config = dict(
    model='audio frame classifier',
    n_mels=40,
    win_length=400,
    norm_position='pre',
    head_dim=64,
    qk_norm=True,
    num_experts=64,
    moe_every=1,
    expert_mlp_ratio=0.5,
    shared_expert=False,
    nesterov=True,
    final_lr_fraction=0.01,
    warmup_steps=600,
    weight_decay=0.02,
)
Rows from block 4, named by matrix and row number. Rows with one number belong to one attention dimension. Each number is 500 + 25 x the weight over the matrix's rms, rounded and kept within 0 to 999. All counts start at 0. Numbers have three digits each.
# q: attention query (model.blocks.4.attn.q.weight, 128x128), inputs 0-127
# k: attention key (model.blocks.4.attn.k.weight, 128x128), inputs 0-127
q.34:464474457553499536449530524501504529469547497544494523525471467485514451458524530446529506501465515487489483538505499506519520510462476490512483496508492542541432530551501514478478466489500467513520452511520524490547480458535548538539507482540461511485501533447535502506509486552562446477457505471516496504482484457479499530519489517476531476575477490511503461464462511585455470473508
k.34:510476482511516554443525531543503524453520525507443556484533452514485480514483490471522507475500493505496492559480466508542549490474501492503478485521473509526432499496502532474460497527511510470497490515507551469506474477470522510447504552500526531501506530423469490545500495462513453503470467506515505516492507483487492475533527496538483442505517507504538463522488494560485495472562
q.35:509458483511486522510528484497475527511512455474484452484494509528523446447534442520516461505472550479516511515501533450509514524470500538501480463496503472512507518509508516513520463493510517517496479475497530464504443518525512526530473471487530510518509510526540458544483508558507492456407482499578508550491532495443478535496510512518511489465495500495497498541517516513512495437506
k.35:500453473477517513491465474488477534538510532452505506495548480547516461469484446525526473506469546508485493477478520523586506524508470506524556495481493499524497519485518527539516502486497433476467516500544535530486494503482500504522459491505498459490483505473514516525512484518456490475459484453536497496491493486494451510481534530519500483489497461508499498507520482532551527539519
q.36:508543472516509477536486455457514498548454530512501490511516493490512529479518485504529537475463506448527517498478570510527536541486492523496518480520498504529525474485432488495519468493512485466442510505485548457468507503496489471508515505498527530511520488442548507493511480451531544487527497514476503475483470485564448473506491561520469495510527445490501468495528522472499523476475
k.36:505498479511476489562463461503523488537442488538484498459523535501482531503550476502530488480480517448505481496497484514496487429479500511522495467501557507494505529461480481485554516496541505474511484462496489473546537523546481472501520447485499523520447550491526510500552514466473519502501489525497457473495559477540495516483474535492577507532503495493499482470537466493507483480507
q.37:453523482464480454487511477506560497523528489517505501487520548524512470514560515490477524498472489531523503477498530510498519464532467487471505450503475525496488525472475480530527507504530555479460476545501518481519502500462524508516477476495488484510488554486509525509505454469564493531483535522496508486502465503501536488475465496487482519490466475479476535486498487512480543501503
k.37:504542522481479514501480505517559477527503485484529483510498559523482485515497489483504474512494477504460514491471504536503531467556464488475499489468515546493524524530503513507522507496509543531479477528485464495462532557490497545490523510465470499474538566481484553506467481464528481509501541507488486510457498479460443513497507534521459535467499476503490514455525476488485493460487
q.38:453555496492499482521548466486513499464535531542517494505517520501524511534497502502492510487534444493514490483498477511512539468510472488525486540536511516546529551459496460530535490516503481497509482461547474463519453499481471523450523529481475483524460505541507487478464456497494524549418519524510498462511522448573508508492504516517457479485497465488504549494522477480492442482490
k.38:473560516487502472527533445499487499480474493534536501551455489523555481469459524463504498518509462565506481457442452451513562536534457463550459562551515555514498502491456472522473496523468477493455479504546488461483481532510527529503470492521498475481518494520542517496438479526505531501521530541524525501502500469483423507519505508506452526471527479528513553481494499473498500522440
q.39:485516528487520520514492510533503555473530503472522517491463520522473462514491505490510512522537491518467507508497501476474492514469486546505514499470524519501495501523505486521534461450505523501506491485492463533506469492529499512480504456477485528488476480436527567555481505537442447532493522495505458483510459506470506542492544431477444469537500520496550476482473496511486539507540
k.39:477502491481542493472529546534508575451495546516479518483483500489515493505455520481522520490556503496499488498513513482518470505496488540458496545496485481534482566485505517505516469494433510481498517488527481491521467466553509529491488505486480510507474487487515541553505503547468431482478546496491506508553456496488494495530495469441457510478467509526542469502450521460496542498513
q.40:512512483548482498507485460508492522473494521473491492482527485500484530530514489508511506532510563498483496521534454482513486458544515530477478528488556505493501477476525457511563500475511469518470495500491543437507506465503446456496531540459508486529545461517517552454490477517495461464492482528480495500508528469508510494497483497544510511484500461527473498489493477484518534534489
k.40:476491541538510450494500446493527543477451502493470492546519490535468519498484483500520501528501524532504533519510470493498494511545471467494497552485493503511515452473492477523502527516455487540486496521530505477464482516528487498550508494554484493516559489491503514480485451541520521501526521538484470436492501443502501459527499480521476513513469434518483513501455486486530543553467
q.41:500506477483492496499568536465508462461538479561492465522579491496508472512458526475453513485495499478491478492530477532490498479561469512511481445506480508541489485502492480535475494563524522493483546457501491455495505473479490482506478567551439477492547503551517461514462480545494539476497485501480528524536524523516486497513481485467501522533503510462520536517497488527469473427531
k.41:482511502518499529500484509460535456510534508524486499538523509502514489479462528497434500543490506458449498504502519468474473520520499513523503474488482528487500439533476458498468506541471485487502508505495542497501542525461511470538504522534474488508491522505547476514457531517490516515510460472492451541470538553527463494521449510485483463534541502490523502500471503531495518460510
q.42:521481496496505485501500502512485492540523472451523571520464463498475516521546490519499498473479480531517530513522481512458479559500503501492440469492533500445487475514497540488469479523498472529510551524497512457508501508446531497526514512491488502472499495511483475482460497484497474510473508498521494505482473512505514498499481538506501505494493520508504511518507456508540518538492
k.42:506477548487517484509528514506487496490525536503474525505463474476489509525553507504471483517534486488498549516509518513472472517492508466481476514489486509487480528536511546490520509556508496513566504470494494522506488482495532504507484489469476483561513464486496469515554485444516493507481488471461488514476521537503485492512493461507507470529503484478480505531495482487486477468513
q.43:491530558553526498495497501555461474469502432535542521506497494488443504461481454497440496561526475501468439469461529524530478482492457522581503501489511528510507479493513447503518462506516480492497512479484582521471468494488499488490516465530505509481496495499491511540493507462524504528501530487454517531484529476523480491487480493521491466528467493525509519553499527519518524482494
k.43:460511529499539495493503562503524488442512496542469567490480518499493463509509457516480479542563482563491498508497554529502508459505487461456535484459476505527508534539514479477556469468465469509497499524454487501486510543477459443502465516560503495497493498509496470505468490509451488475536502532508515509493501491514526513487443533493507521530474509515481549528475494471506495465508
q.44:490436512513487506526438520485492592524520492427517475523467497528506479518504517478523509480464471525472498511484473522505499459512534539497498480487495512494480500480529521485497496498523499533552494486472477483508499517517498454519506520517474518495523499529484455519520500459511514513490524521539480502479502522466473520515502474517527513455520477496480508501508491527511470482524
k.44:482495464475520475476450503568458527540505457467537496478486469523511517472517496541539481504446508486542495524459466510506439489489518482473492479467515470473526495481519481492522497549492501528514521516514521518525492510514483511515514517515471514492518498454492466497518524478525548547464527453491519500534524511520475542516554466502492485480497455510473487513513515491500508493552
q.45:472516531494520485481501532487517553495473512532489470466508542542470490515516516505485486490503506513488542514510450488511494481478522487452520482501457493508477564542510509476484490478470503500502513508435519501548527513543504502508458467525484487501474502546534518476533492476479461499497518461495516504512484542517536497488501418451489492482532488491504487518516485475496537531496
k.45:465486479515500530523482533467511534518484474541491475527475523504523503477481509534498506471463480503490519503490464508447524500530470504507512477525501538476552500462510489535464465464501500497442541501464473510442516500497463536509487520514503477476529486527500570450534486514498528480508548504495495512509459508542529514528503432473462479475485493529519513510546531459473522560523
q.46:513485576512468479490520526468488492536509511559532521465529489507498511474499456534552457501510508474532521513456518460494515520479474479510508421506463481554496486498497551499478517493509490483551520493503489514509505545509495504510446511472526474518497525499530497475518479507488547443450497486562456517500483460500469496503534491497492482475526483468519508497499488532540477492515
k.46:493477497509511531490507508436465518524524509486563467496475554499490483526510510541542510517496521510517464472490471486473492483498495447511522462474466464491507484513517497516468525418548485494499496472515521482499508487487461491503476513466535463491452496510537511499441511526494517471456490511531482507498499472550525521475546529542520483512524475468566510534532529522491490547528
q.47:514532476517460501526486474463470505521482531507473465535468491544514479487466491491504449509478465539481514575487489500485509489494490559468520498527483519506481524473496540530508483540516492486507533528557497470523505467548487502530449501486479521493506547486485482451540518480512538508482529471499525538504470505467500490492511522492490522452455498487506497533498513483477509440498
k.47:519500491527515478532474511443453502492488521483499492530485525565514490475465506470499472479507490559526513563510501523578504520499526485486504466516489490471510502502502511522523436503510503471522512532513503504497476479532475482519481485524525542506485534519526467447509474500516511532489506505495492501515469486511489491493528546509451501455518496441494490495496459506452525421527
q.48:471499500480446508542547509509555476445481457497499459515486508492456533504521497508478473525494530537509503504511473502528526510533519512476468506503520468463504520523472518466540502531495501466528528506511507485467476517456441491466507523494468479506519511534461503506520511539495492502543510485507442491521488488550511465494474512583544506504408515483506454542499454479510541514455
k.48:482463540542473513541484444502536468496481476516469478531499504477477489470543486452465485530500480533481446484507483527497496506531524497532457457513500482496504500519487525504510464457484484516531537552522471495542508510510543490488545468506457490510509482511483502497530500492474475485508538503522496509495532517496539498517512516506503483532480495482557506510508465488513506510457
q.49:527502479512510501420529514553505494524532485467509478489458501510464517537486513504488506486495544477479535448473503449486484521523514467487482491574517475541525529485499507512488471494537511533503447490481511504475518494526491498539508534480490539526473477489505507506527508520457538474518488472511501509506534498475540459499468501516517501514477465493494472467520506560479467500498
k.49:509493508513466506463513503530525505509509493483530508500479509493462506557489476503555479490506531442518538492483512475503529488540463443518529489521523461496491519498482517507495485497507479496515432507504494531520537542505471524517489484499507471494480506473512483519538474504487540513532532483491436491478547532488533506501440496475462506525500492476483488477505518505510516520440
q.50:517487512480468522553497489447437479468474493519541471499489512459518483503455533479497510494535498495480492516489511579474519540498450555488511466513515508443503457447503504516544511503535506455499560444549517487505492452525488497527490464517537493554524475487470497484490491465518483543510497509493472507507499525524476533562493532483538522501465485487518547503524482466507498463508
k.50:505546510499509501515531532507460480446516546495515464485490506493448501474520507480472483504506525538477519495512507532471514515496506555499475540468504505522515469543487524498535504567471487488512528437534484490478553512531467459493495488519499521549510501488492497491441498513504479523498441506523506486456463479534451502507498509490505523515473460516446501512508516474490535471560
q.51:456530505498473457528503496497528456511475535519453541472541532515489514563482496453489457496534460517467536522513511499528498545537480479519494465479531483491487486491499442519530517488480507491489487499502497464476495495473532493513538467476437528525522505486505540490558527529466480490525528523477516473534473487476485499523516462478515500542471484472516461504536500463489506477534
k.51:488509462520485469542466497491475505511533494505478488496530510484539539534495542442471454507499497537466528517504556537477483495523487490497530475489518510528532491520531453560473473524507507520512472541514471431479518503503527517466511483499449499515555468468504452518483502513478496491478572485483503482540434426502521497519492479474493495492545473532568467493471523433499525542498
q.52:487480467504489472478506519461482522441539465510481503472488514500524481521527522502474483443515427473481500476502545523485541505480491440541549499447457514519519488528498478519532537482476534465517480543502483480524498504502514501480518536490545451528525475476456519510532478488510482527530493478452464557539497535527543548512505547516482492512510549488491516481488518542493450499485
k.52:477524505506532502505495492503512500485513497522509518476513517488538476502524512503505510498496490509492437486423460495549507488499500466525485550454473484504477486495500524508514512481519475510476517508540467490516505487523539480490526486483490501478557504510467551506486520542562479502501522465485496491490511563489470542464487470517476523453449538476476502480506532535505472483509
q.53:488532523533528510524507515546554446508535481494543493523502493465513453483504501505474564519545519487477477501517500508494497510464518482527510520550472485540496521486486473422537492458518467472435471490535536506488532501517490536533486458529505509519490504452477506470506481516488541590482526491478466493496473456518524464494496501510493461509491516444510529493447489484426515503514
k.53:506523504461477525486502522586508523532480442537535533518475491466483468543524501531474502478526498487483483513508474468521592446475469511548550494556479474507443532486480488445546517470522522483454503508464497475493515498562525582475519487504500492494461567518462508477458483533501528509523529482496466520481507478473496515472474499494506484457476520487453528525527500438507480486551
q.54:498538501510520446477466499560491525447490511487498514526527489481542511559538454452524516497555513477497474505537497507536487462547481472478499499472491453465539460475510481488535527525490513480495481488532438501521507450456468487482522532502477505543557476473515543465509521478460485508574493486489485478466503496541508502504491465558467548529485497516470487439499545535503542489496
k.54:506491502536480508469459490530508525515485492482505493535537502494529511545472486455471532505496519455520477486542482504474478505502510509508458516496507499491502474492502475517468516508465524463505446512501444484496479458506521448479528506500499529487504497512498527510476526477498497530531539506500477504504491469493569440510504509515466566545439486475506511494518519534513525543501
q.55:538535510517536531502493470467473498476562520458478515488512492494515518464491563462465472502511463489541473441496516469465486501505493452512483571527524522481474488548500490516569486527509500528499542489529462465500471527532520498536504515495508558511494467540506493491472501491457509534481476458493489460487534527471452506504488455555526472538472500479518511549482531567481440468471
k.55:510512523492509505512514517496486504498547488545476550472511488495521527488513540520511476497485510489514487497518558457487490544530482473440495526545549517512489515493487498497533453519469509503487519485532463488499497532502452467518431527466508504524474518480442503532457513521467535523463446462512499494525516457499469516518490480485517472501523543491473514506481486536486519490457
q.56:406501508499540508484506473517492490491466501507468471504481521508514466505530482487487546450494506531493549538476500516479548519475512503441479506470521456433459525519474515524442488528464478512561503491524504519511512459517488482490503509500556457516542527514477514473513555476505491501477460489539539509483484532441510512514508525477489521548467536492474515557479502525524521464470
k.56:470506509498495521482412538491471500470514529527491464480500479452486444499519507487460510532446522522529500499528531551490538514514508476525553513525454492451489528535487499542452480492517499470484486520468485524473538514470514495509474522458508515533506484460503500508506549486513521498475480512517523500522476545480508515519534524466443528528496482471487509520490488490573507488478
q.57:521510481513516447514503524485524549549531518488472478472522542457452557535528470513514477467513522502503477456558462484532493493485528516519500496441491514509510476480466513515555477523502469483501524463483499510512456507461491515498491534491469475443489426506491518455535516536492515495477501471495465447500580504508507494520479484527550495462515506485497526491511526548502468542475
k.57:534497485512547490507526509539485558524500502497464450525481508478465504530475492531489506494513469473520450473482481457507506511511518475490507523475483544486571519468497518538465534515480508507491503483557497447521490455507482516485478501469527482446512455529489524480514507553472574503526535420508491494516537477450492478476530468491525474434541526494491506496489511523515491511489
q.58:516539458530505496509552492550462492440528540543496508508476525461462469482488484510502501512494529538465484502540508534542428570504502539509484478448461471480530435487474499414558496455475479515472502451556523517502468508502502533433481520485450483492524525501533453464585540537455503472527540484462495530560537468508534533476482502460500492485512522528531504501501524502498495520502
k.58:520472465517498548550526552539471514485525547487500506512514494489514454514479493513455548482532509554475518488483468474528514479484494494512491481482473493483487460504468498473553534496502480508527480473512448487503509462502478469427535562518490465512517521509510474513583527450473499486537524486541463488495535478497522487460486501475489498481551499506559481521489480478512478548463
q.59:513454517473496465491492518512530515532522468503531522434501533521522475512517472537499517492556548462503498505475520509524498496469466506478493475533514493502573525481498478472485526513479507504520446429462505517504489480511476501486512505527501549509540531450524507486483503465439488512489478465481533521472547510481455498525466508542486439489488482540520486537526494517544503474478
k.59:521429470510492486516507505504539530507526433521501532473469491519544500492515481500483502472490510490500463498465486513481523497449450512514508506541519517475529505463492502538512474498492493485474468465474486482503484461509470526518460466488497533505531504485562507539504493549449536512490503497500553570503529530490478507485484496493428501475462509520535538523505498502532510549480
q.60:460466509545545517483509512487515485460511542491519518450557486476477509514461487477483525519569515513519501472525526529513482496517529475482517508522530505490486532491514492494514538473491495532466489475471507485528485533534511497441487529533514464551493487489514528451497492482460425524501482508482491508502540548505459480519482477511479481468504492476497491461487477525556516471498
k.60:456468495501536517505495492475471481520496479492520529465537511478463479492486534503531529510481522538506498484522457488458495476503485499486470517522516497469535526476501488463496508454544516564499501509509511484506480517474477513469528541457547475520535490461501532517426486494467496480506514489490512519513501520534501519522492499500505470529496528538491473468470553478556514531494
q.61:560476510494468479492540477508508444515481519485433506495564525523503472488493474497449522509486496493527500499493526483522419511523473505470495558505520506496517513519550493517475490522459479479501460457449521512513488500498439531490461548517519487489493485464498482466493469501472488497511517535496532505485497531563477498504468505503522465499509513568537517472518558543542482518511
k.61:490490500484490514482527462464510461476487470488476512521541522532495480493480464530438500477489507468575507560526486468512458519496476514491504496487494501466487502526547455490496495513498529492543503517447528531501521511515464536496464521531538478482504505453493496481487513529506501501504476531487509511495502489540480518523440547555537503511488520526513475482466482544518525498450
q.62:512469557562466532467522501453493469440510479472496487524498479528553503514502558488506451517500481542507554532490467505522512532469527498490479503470518462512517502473565461492476470548520530493539491534506539417441502481482504565487522544472539465493538513544475510503460405547495483426424519517449452525504416506467502470485544495524534519482564517474516536506514491476538491515455
k.62:497457533559474490500495515475464483495526508490540483548462465456558538518549538517502494498482502505535518534447458497543512528540477497551536534498519493558448493456562490512493510503448526481491515544465543475496505505499489499528512479476495501483535471535519459461478443496496490487463475523521491496461484486504474465433554494480540493484480495485472548519511497471536491517466
q.63:530499495481478496473483532471531542508482502527514471525459544522476498493507504475546479525471522453472493503496490470495503470510518497484497518513495515506485492460460489491509489503522503499494481497532525578518495491525488507489503486491457560492500487511533484500517490483516477537497487442519532473502534476485489504478508518484502556486524478503477463467527493514500519498517
k.63:545510444521479514463489505545488498482456520496528500494467495511487538463492513488531512518474505472501536471500491483448544478511506511473502495489502525509534515518505507518457502500494526491463493494499524489527485469503496480497500479505477497478507499505491500483561509453474503531505496486478511469520521490522522488500498535482514500501579502521511492505490541495456527488505
q.64:488453461532434473523480495457494501503497482504431549472492500495466500496483490437518519506469561468505525525499465504516550444489496460499492534537497489563525482527505545502524471471497510472476492488487511507527546511470513477520491484525549500544505525510502474511452492501486476480512502504474518480497522478495500528498472518523506485563517486511535532525562497444526482524522
k.64:487481514479467506497499490500450501529483542496489516458541501460532537487550554465503510523522520541515518555518522452501565489472499471503495533524464494502512436448553491505473501475494479509514510473480516507550523467495474458542511504499489501517522477501465481510513510506481488512487469482500499542543484535513471469475533505481522473555504504537429496527543481462488475505465
q.65:498510496517501506511482504523508477472484510520507491511486527485513508486516533467510487472480494490553491509499483518480528509505474480506519521531489505459515457518500495495516513501508516487477497469481509520535523481463499499492507505486501530517482521542518467513486503494485560462506490512484522458481503507502463508484489502495480494520480503521528484504472513465512486507527
k.65:506508454491462476519498486485485524528511511512490472503471502507483523497482495485506510482524497475520535504482531484523517507486484518479461546534516524499515483504510534565511474505507541482541522488481491507499519463508448470536494495500495488456478487458498471511467496524481515540457510502538497506520511486520493489504483523511498483478546489521494488510494464494484499531498
q.66:505474501501490531514509499487498526469460499508533483473476507463497493488524468519506515544496523495509505511493530540536521493543505532496492485527435505544478485512497468534521516509476478495484483488496488481507510494506500503487483532470510510523498516505520499499498523483484535503475514461486499488518491463509523481521498531478490506527484482492467485494475480498493506531481
k.66:486507507502462510489461499491543479462495487503520502522448487491518478489521521497482512515545513506495501484479475493553498560439513536515470483518502545493514466512508493511471547494513485468507492496518484513501521541469514470504489454515516474516512502520488468508515527477521516485487491491479539471499534476515473490472489515502508498506504512483504523531485511524491499477493
q.67:495505463416511489523579522502488522526487496507483537552489510529521498487531522526504473490508483483530520491498477481490482514485525477504465534497571512472505531524488500480477466533514451492516495516507555534498475506538537501489501506499462488525471490522489503507502520502492487530508520478470483516474443481494526491481538499514505482435531487457506483465508525467486477465491
k.67:455503476500534537474523487530536493591524519521500555485503530516472506452505515540508509505502500528501499487496504499472500485502529515500496487507487529498467519457499501509492459528521504518484466495485482495473477486521499538530539494485450532511485483487541526564469448480465507505530481493492487480486498450498513481508508537495464519495461510485485492549488460482499459469515
q.68:529549504499462499499491497504492485484451497489516478534513542479478483495478498473507494509545477525501538519505528491452469504491530481482476480508516530510480526494486479472526486477494522539536468498468473463542473451472520461518523468510491488538529492470488532511537539544495474526515538472478477527471478547478518481508493476502535523518421514541493519445526539505516490529515
k.68:495503468516514513524530534479518524489494472519454500446520531448486495507476517510509496550503483500463526523475522518526492478466468517469517459479470482496489521544476527477515498502490486488523482519480501473477506536516506522517501513489531491515534535492515499460515513502521493476471525432519527490543499480513503503519524450566450455507477492534534539523454535497470477490527
q.69:540550435462509532492484520510523544506445491530516482520474499494509504479484468511516471506528475500480469526468493556513493490510556480503485498506476510508483514518492481495472509501519511493479493505517508528484511521474502512477483529498439531480514461508558491535507540493504511481540522449411481498520480545489510513498506468511529503465514556510493523438483544485465486483487
k.69:442513505462517512509488501574505519513506475523516540554520474500511437468492532472501465510490516511514478470531485502481472535533535554455454488516466489501471536514529515549496515487545482528486465483513487466456520501494532540488552467479507482494521468522544493495482469459478486496561522412481513451503507489485530470476509486508460500509454471501515487537502530532490543509510
q.70:498485514532491515488470477443513503483512483523511531468488522476451515509483509514521511551522470492522473513519460502513509456515506467501509511531499528526504519484492506491541489494471497508506467497469528484487491467480500485527475482492494474542512505507513476499507453505487511489501480527512514499491509492448472502526501481502518468520515498490489533520532525504508501521543
k.70:488520540454508531492514486487502478490524489490495499499522498479538503518511498511467486502514503521506530517492515479512492500528490491501542526529477483497519473522515511539482484474469482483447560517476492489488521515488461479529541505529533480534515499483481448485488477460488473501530446507509505517516488512504505496507511476482490471534490474537480502512522484509466496532496
q.71:475540471496521495536513535473503481477480508518496529527521488527504498557514502533541482518484513504494491499502542524481450505459471525520497480499497495498494491511519516502459504495515493506528497502471476488488496502501467513480547529483497486471510472483495511481492529508496511535467469475471515487522482490515514467513505526517481498511493526498490498513485498500477481496472
k.71:517507485514503507526489470504488470488493509498514501527502525491475484465525487490455506529487497507475481481495464506498522521491479527488511485478510503485482510492470531481489478452540526488547486439502491495506498451509550496555460479513534481473509502487498510528500498480486518494509538502470508513509541541464516526523499547516515535468498512497502480494481499521512502500509
q.72:481471519507496457491502505479446502477491535439504506469519480525475507484527522489461491466466533518494515501516473455492525522506491497489493519473528491533526527501501465466531508460532520489539522508507497494501478472541533469511503465532502529507504543506485509475490495512498480501519505510514500524508540483515459497505516453483489491547457536502516494506488506480509518474561
k.72:486484535512483489503511499471478481493477499466479463506464499475477504546553483541524477533531486491497536564461514479487503487503487462533509506528492518457457526521482513461508554535459499444517542522533479510531509497485466492476486513468472552527461499463497510502517525545505543496455472469500481521491516493504488514462507469473564461511480538515538516461536545488518471506502
q.73:502537469473499519515478486507499460523526506471496498499505473541496504474449545504493492492465493493490506482465545515507534468465477494494504499504477529512509520551500491467471555458495483478489493516492521451492513503517468532522487549501484552509501483488534475506508522492495509533456457505522542493483542553493497500504493474475510524531549503510474487525500530463468498454511
k.73:514473474465503481522454505501455459496475485522482491541485491489497501487519523499482503483494510494474487503537485528509504492505523514473530540483514548485450522506503460484494493484522538525480450475550502494543488508500513501502476491475489524520513495511522517477492509510534502495520484478496528495491525554489506509528473513458526509505475451529475502515521515488520502515502
q.74:519529480500501520512476464507534482516494507531480487520490455482528499515496520504512492470481486484512499484450477523509510480465504522506534451512507495489498506525513485502484512507528528526493501544467513504478559521485471536497480477485498495512507526512535498495467483456486513474484501505482515518517488559475503453483484461490488499493534487509503522491476508546509505507500
k.74:526524484457507523505492508509488518509489463479492525488525453538500496490460468493522505460503545516518507483527480526501502482525496514490467528501529504504505523504496461529527503484508543518505524474480517502485506502509477490496469454506481480479493497464491510489502468514479499486529511513465575530476522498538471500502464479509494530487477486503476506510497519477473551540485
q.75:488479514513527510490494501501483477449536510540517513509497506468490509499498501514488507516476498492523506488524523505489511529472479503515515475540487513478521466495509545510498521536499487516522526465497489519505514475479473484490481524468469508473524471470485507514475516517487537496496517487518515490501506481525483520513526533492482493498476530489472490473492501484485507461522
k.75:465486514508487508501462485461507487487526509493510479515493511478517501520519458477513503504487476489525507498489554523554484519525497500507509533510528501496509502529449518493502493490531539508497494500499499543465494500523523487496505527501485473495501512519525458507454500484480511516465477484488516483503509469503505505501498516526518510522505488513496480483534484518497475454469
q.76:490478539504492512525538467459508541535494490483531502446484527519499493526491473513495497548506502536488497523502531503475500442533495518499537486506524502498460524526476470484514501457448493490510510491492491482513490511501472468488484490493480461510528507523510511495510463533474478486499480539512501474518475468527480529507512452507496472569481472488522528543513507521525468500528
k.76:499519499509514484488510488501545517435508553530495531483502483446510475472524535505504503569482482477479512491516481474537483519503462475523524436502494546460562485489509497518475505514502485505455527523468479453512528471496457489544519517523504516481472503474501490471490489541537517493481533519498507507464500514487465476519512506469513506485479516525534505478500497499513480540515
q.77:505478526504530476516506505467546553497506488497537485476497519505489507474515486534523547490498535485485524495495480481531473467526497502498473540516519528504453475483499492505517467486479477493527469499526497489492495470499508503500534529495543486505483476504495495477491478493537490503521528505506477481525481460491488508505507535531526456485452515477500517519522464484493496537494
k.77:507458525492503490499530505480533494473547510558541516493507515509493510520509502499519495540515471515509468531484505507496541530505493478517513454505461453485532468490514515524486496463502440465499517515465471469509515454489528495496499488503533530524501522557455492512503506490509492507500484533510479476509477517539511454479495525480516465510507488468469508498511467486488510479501
q.78:513511542476487528521509518509522501530556532525468511458505544503523496535474516484512493498489451513485514515470486493483494488482526491516528517495500498485474516489519481514529489519491493530468498497493479509500482515506476513492500483515496496509504506523499524511528454491498449520472498537509521495510471517513503476493486461506485471474512480491500495488500496486517455495502
k.78:497506482523504506490531510495510517484463482491496487480488500490561496470470471491514508486473549523480523492506484514481511464497498497517490472499517487478544498482506470531488513490457501558482507500462538500470517508517489523506541524463497513498510504479486517519528487480524463498516526541477507492451492487493489510528496452508494505503512529524501538487506480480486507506533
q.79:499493548514528464479516507496484480524520513484476523564534496509532523502502520506491472486459503545513512450518519466495482505504505479487478492464569493494505504477506472498515474521499482521474515482487511505469463478497505498521528514498491479512423488519484506492492481488506496491545491509493445553489505509516501494478514531474496524484528495506501462510486505525532481526462
k.79:489543453513542499452564494531485522567489514485493479458514506513505499521494469542507523492512464458496515501509461516504482469510492485500545529499489501515500479524473506478529493496469489472529493510493511537462483528538490546455511489500499502475513498515528467486504493546538513504481487569535480501507492490486541547493470500504484552470482508462477479469478463500476468488503
q.80:510559520525513528467481481525502458494462488461499495503500500515488503464491488524497446499512486517477491499486509514451510468491495492482525487489517456513482522510517547516495512486503540539500488467484523513483522540492449481512545512550441496488470471550522471541518486528468448529532517503455489481520506551474514511504506463512545497499510491523492532462511506496507469525493
k.80:478485529505515510533471527571495491480470524508460482535533491508516486539489517461494459557492489498458444479507500479456507506497459523489519508505499466475491540495526505515537512492508526526491489455463535473484510484499504501506534506524530494483511507499517473489538485529488521469506502536479514482489457490470506492510511460469490527446454516549498528512482518512535513493527
q.81:525495477485508518501473490543461531496517494475470499483510448516499481540490486505467499532492474493484523477452500513522496500474496520507500458476485473522489529512519486506495506509525513501485508528484497518463496523480489520476536507524487555474496529472501521495504540508524507508529515521473491504494519509503517502507489460496503492489506459530506493444500490527516539491494
k.81:509511495500519521492475468538497463496482500465516494543534491504490495506567520505516487510508496504485491501498505472492483491494531487502458504490497464509492553517514492473557485496514524508510475491534471483462511513508476503495487474509463496526494493513525511512520510497499486489537509497454514504468485536454465498482491447526489507507513493492507481488554514515515499513497
q.82:528500502510515480496499514497470507481501488544483475506525521524491493496492474524509505524491530500534496485533471520518485553501498495512479499507538488497484498449530510521497487522505484511485475493505497489506473514489515503497493438486492509470498477465487494502524520517493485519491567498488516511544488494498493471470503529515509491482486512491480480525478524528470504463490
k.82:496527536498493506493486509485484529515489488512500499465503498492493529484525503506495499499491516495492522523488493511477479457504507531498511507501462458518500512511465526491485533535493494507495483507537488511497479504507546524471532502501488505501506494522545488483479500469522510485510491480465503448467503480507514490484522487516510500525525502518468519520491471500489512503465
q.83:477487505510470520501530476530518466540506499537516519483483472505499499487505503500454471480507513510440515476486499502525465534535547471520517510466473498483480500495482521550490499503494540473535501506493529504497510534492491532517495487478490511508490480491474486538514439516497502515489504497515466544473519484537493511509495485494455505488503481454499522476507492514512505516512
k.83:514515485535483511528498458514491492497522470498489473506517484476491515482492470472487464508475558455532514494488562476476480529565519458535503448483532494509495535487505531466514531524455482514510514522541514499475430541509464500519506486512496473503500475506499514472521460484517474526498504544516501501499471492498511476481506509462484503454529498491545505517487553522526538499468
q.84:511506490503496480548465512479528515467511483526534519501483491478479502509515504483495540448512495518532491507513512492505493506463518474484476509518474503509506507515461532511479518489498481511456482501536472502473531488516448521477489512470475535507462485480499543513521500461500541529503472446464488499517476502513533510514496536554493490506518522472485528480488524503476497524495
k.84:485460518466507508490515507510510472523509546515497447540518527537522477487521497502511513533472534489515462475487495494486533519491546508492485510464447515546476495467494458535470515475499504526529486493485488501494493507458553502510492493463504476503525508520507518471510508492503504472502509472483502434476546505489540525503473517495535515482472511507511501540517501538458490479476
q.85:488469490503532474491500473519495518493538514487516497530496514493494490502497504525486490563536487477523510445514511507505493553545516549505490475501528494485472501473504483484533505501480447473533490497475479485518509471497521499512490490476490482477516533495495519481499511510477505468536502483521466523465486506526491522473509478499488502483506502507496504491472523541516524501508
k.85:533551482471513483468508497502488507494542523480487502482487508480451441506509531551540486469496482469504511516507540519541445475516501528512523486468484522488506498544468509486490500492488496465490497555539464498446499510526464506485471495514480506482469482527515478509488517494484502498512506520488498513523464460531486515479521536530461532497513487504526512488477502522463518537497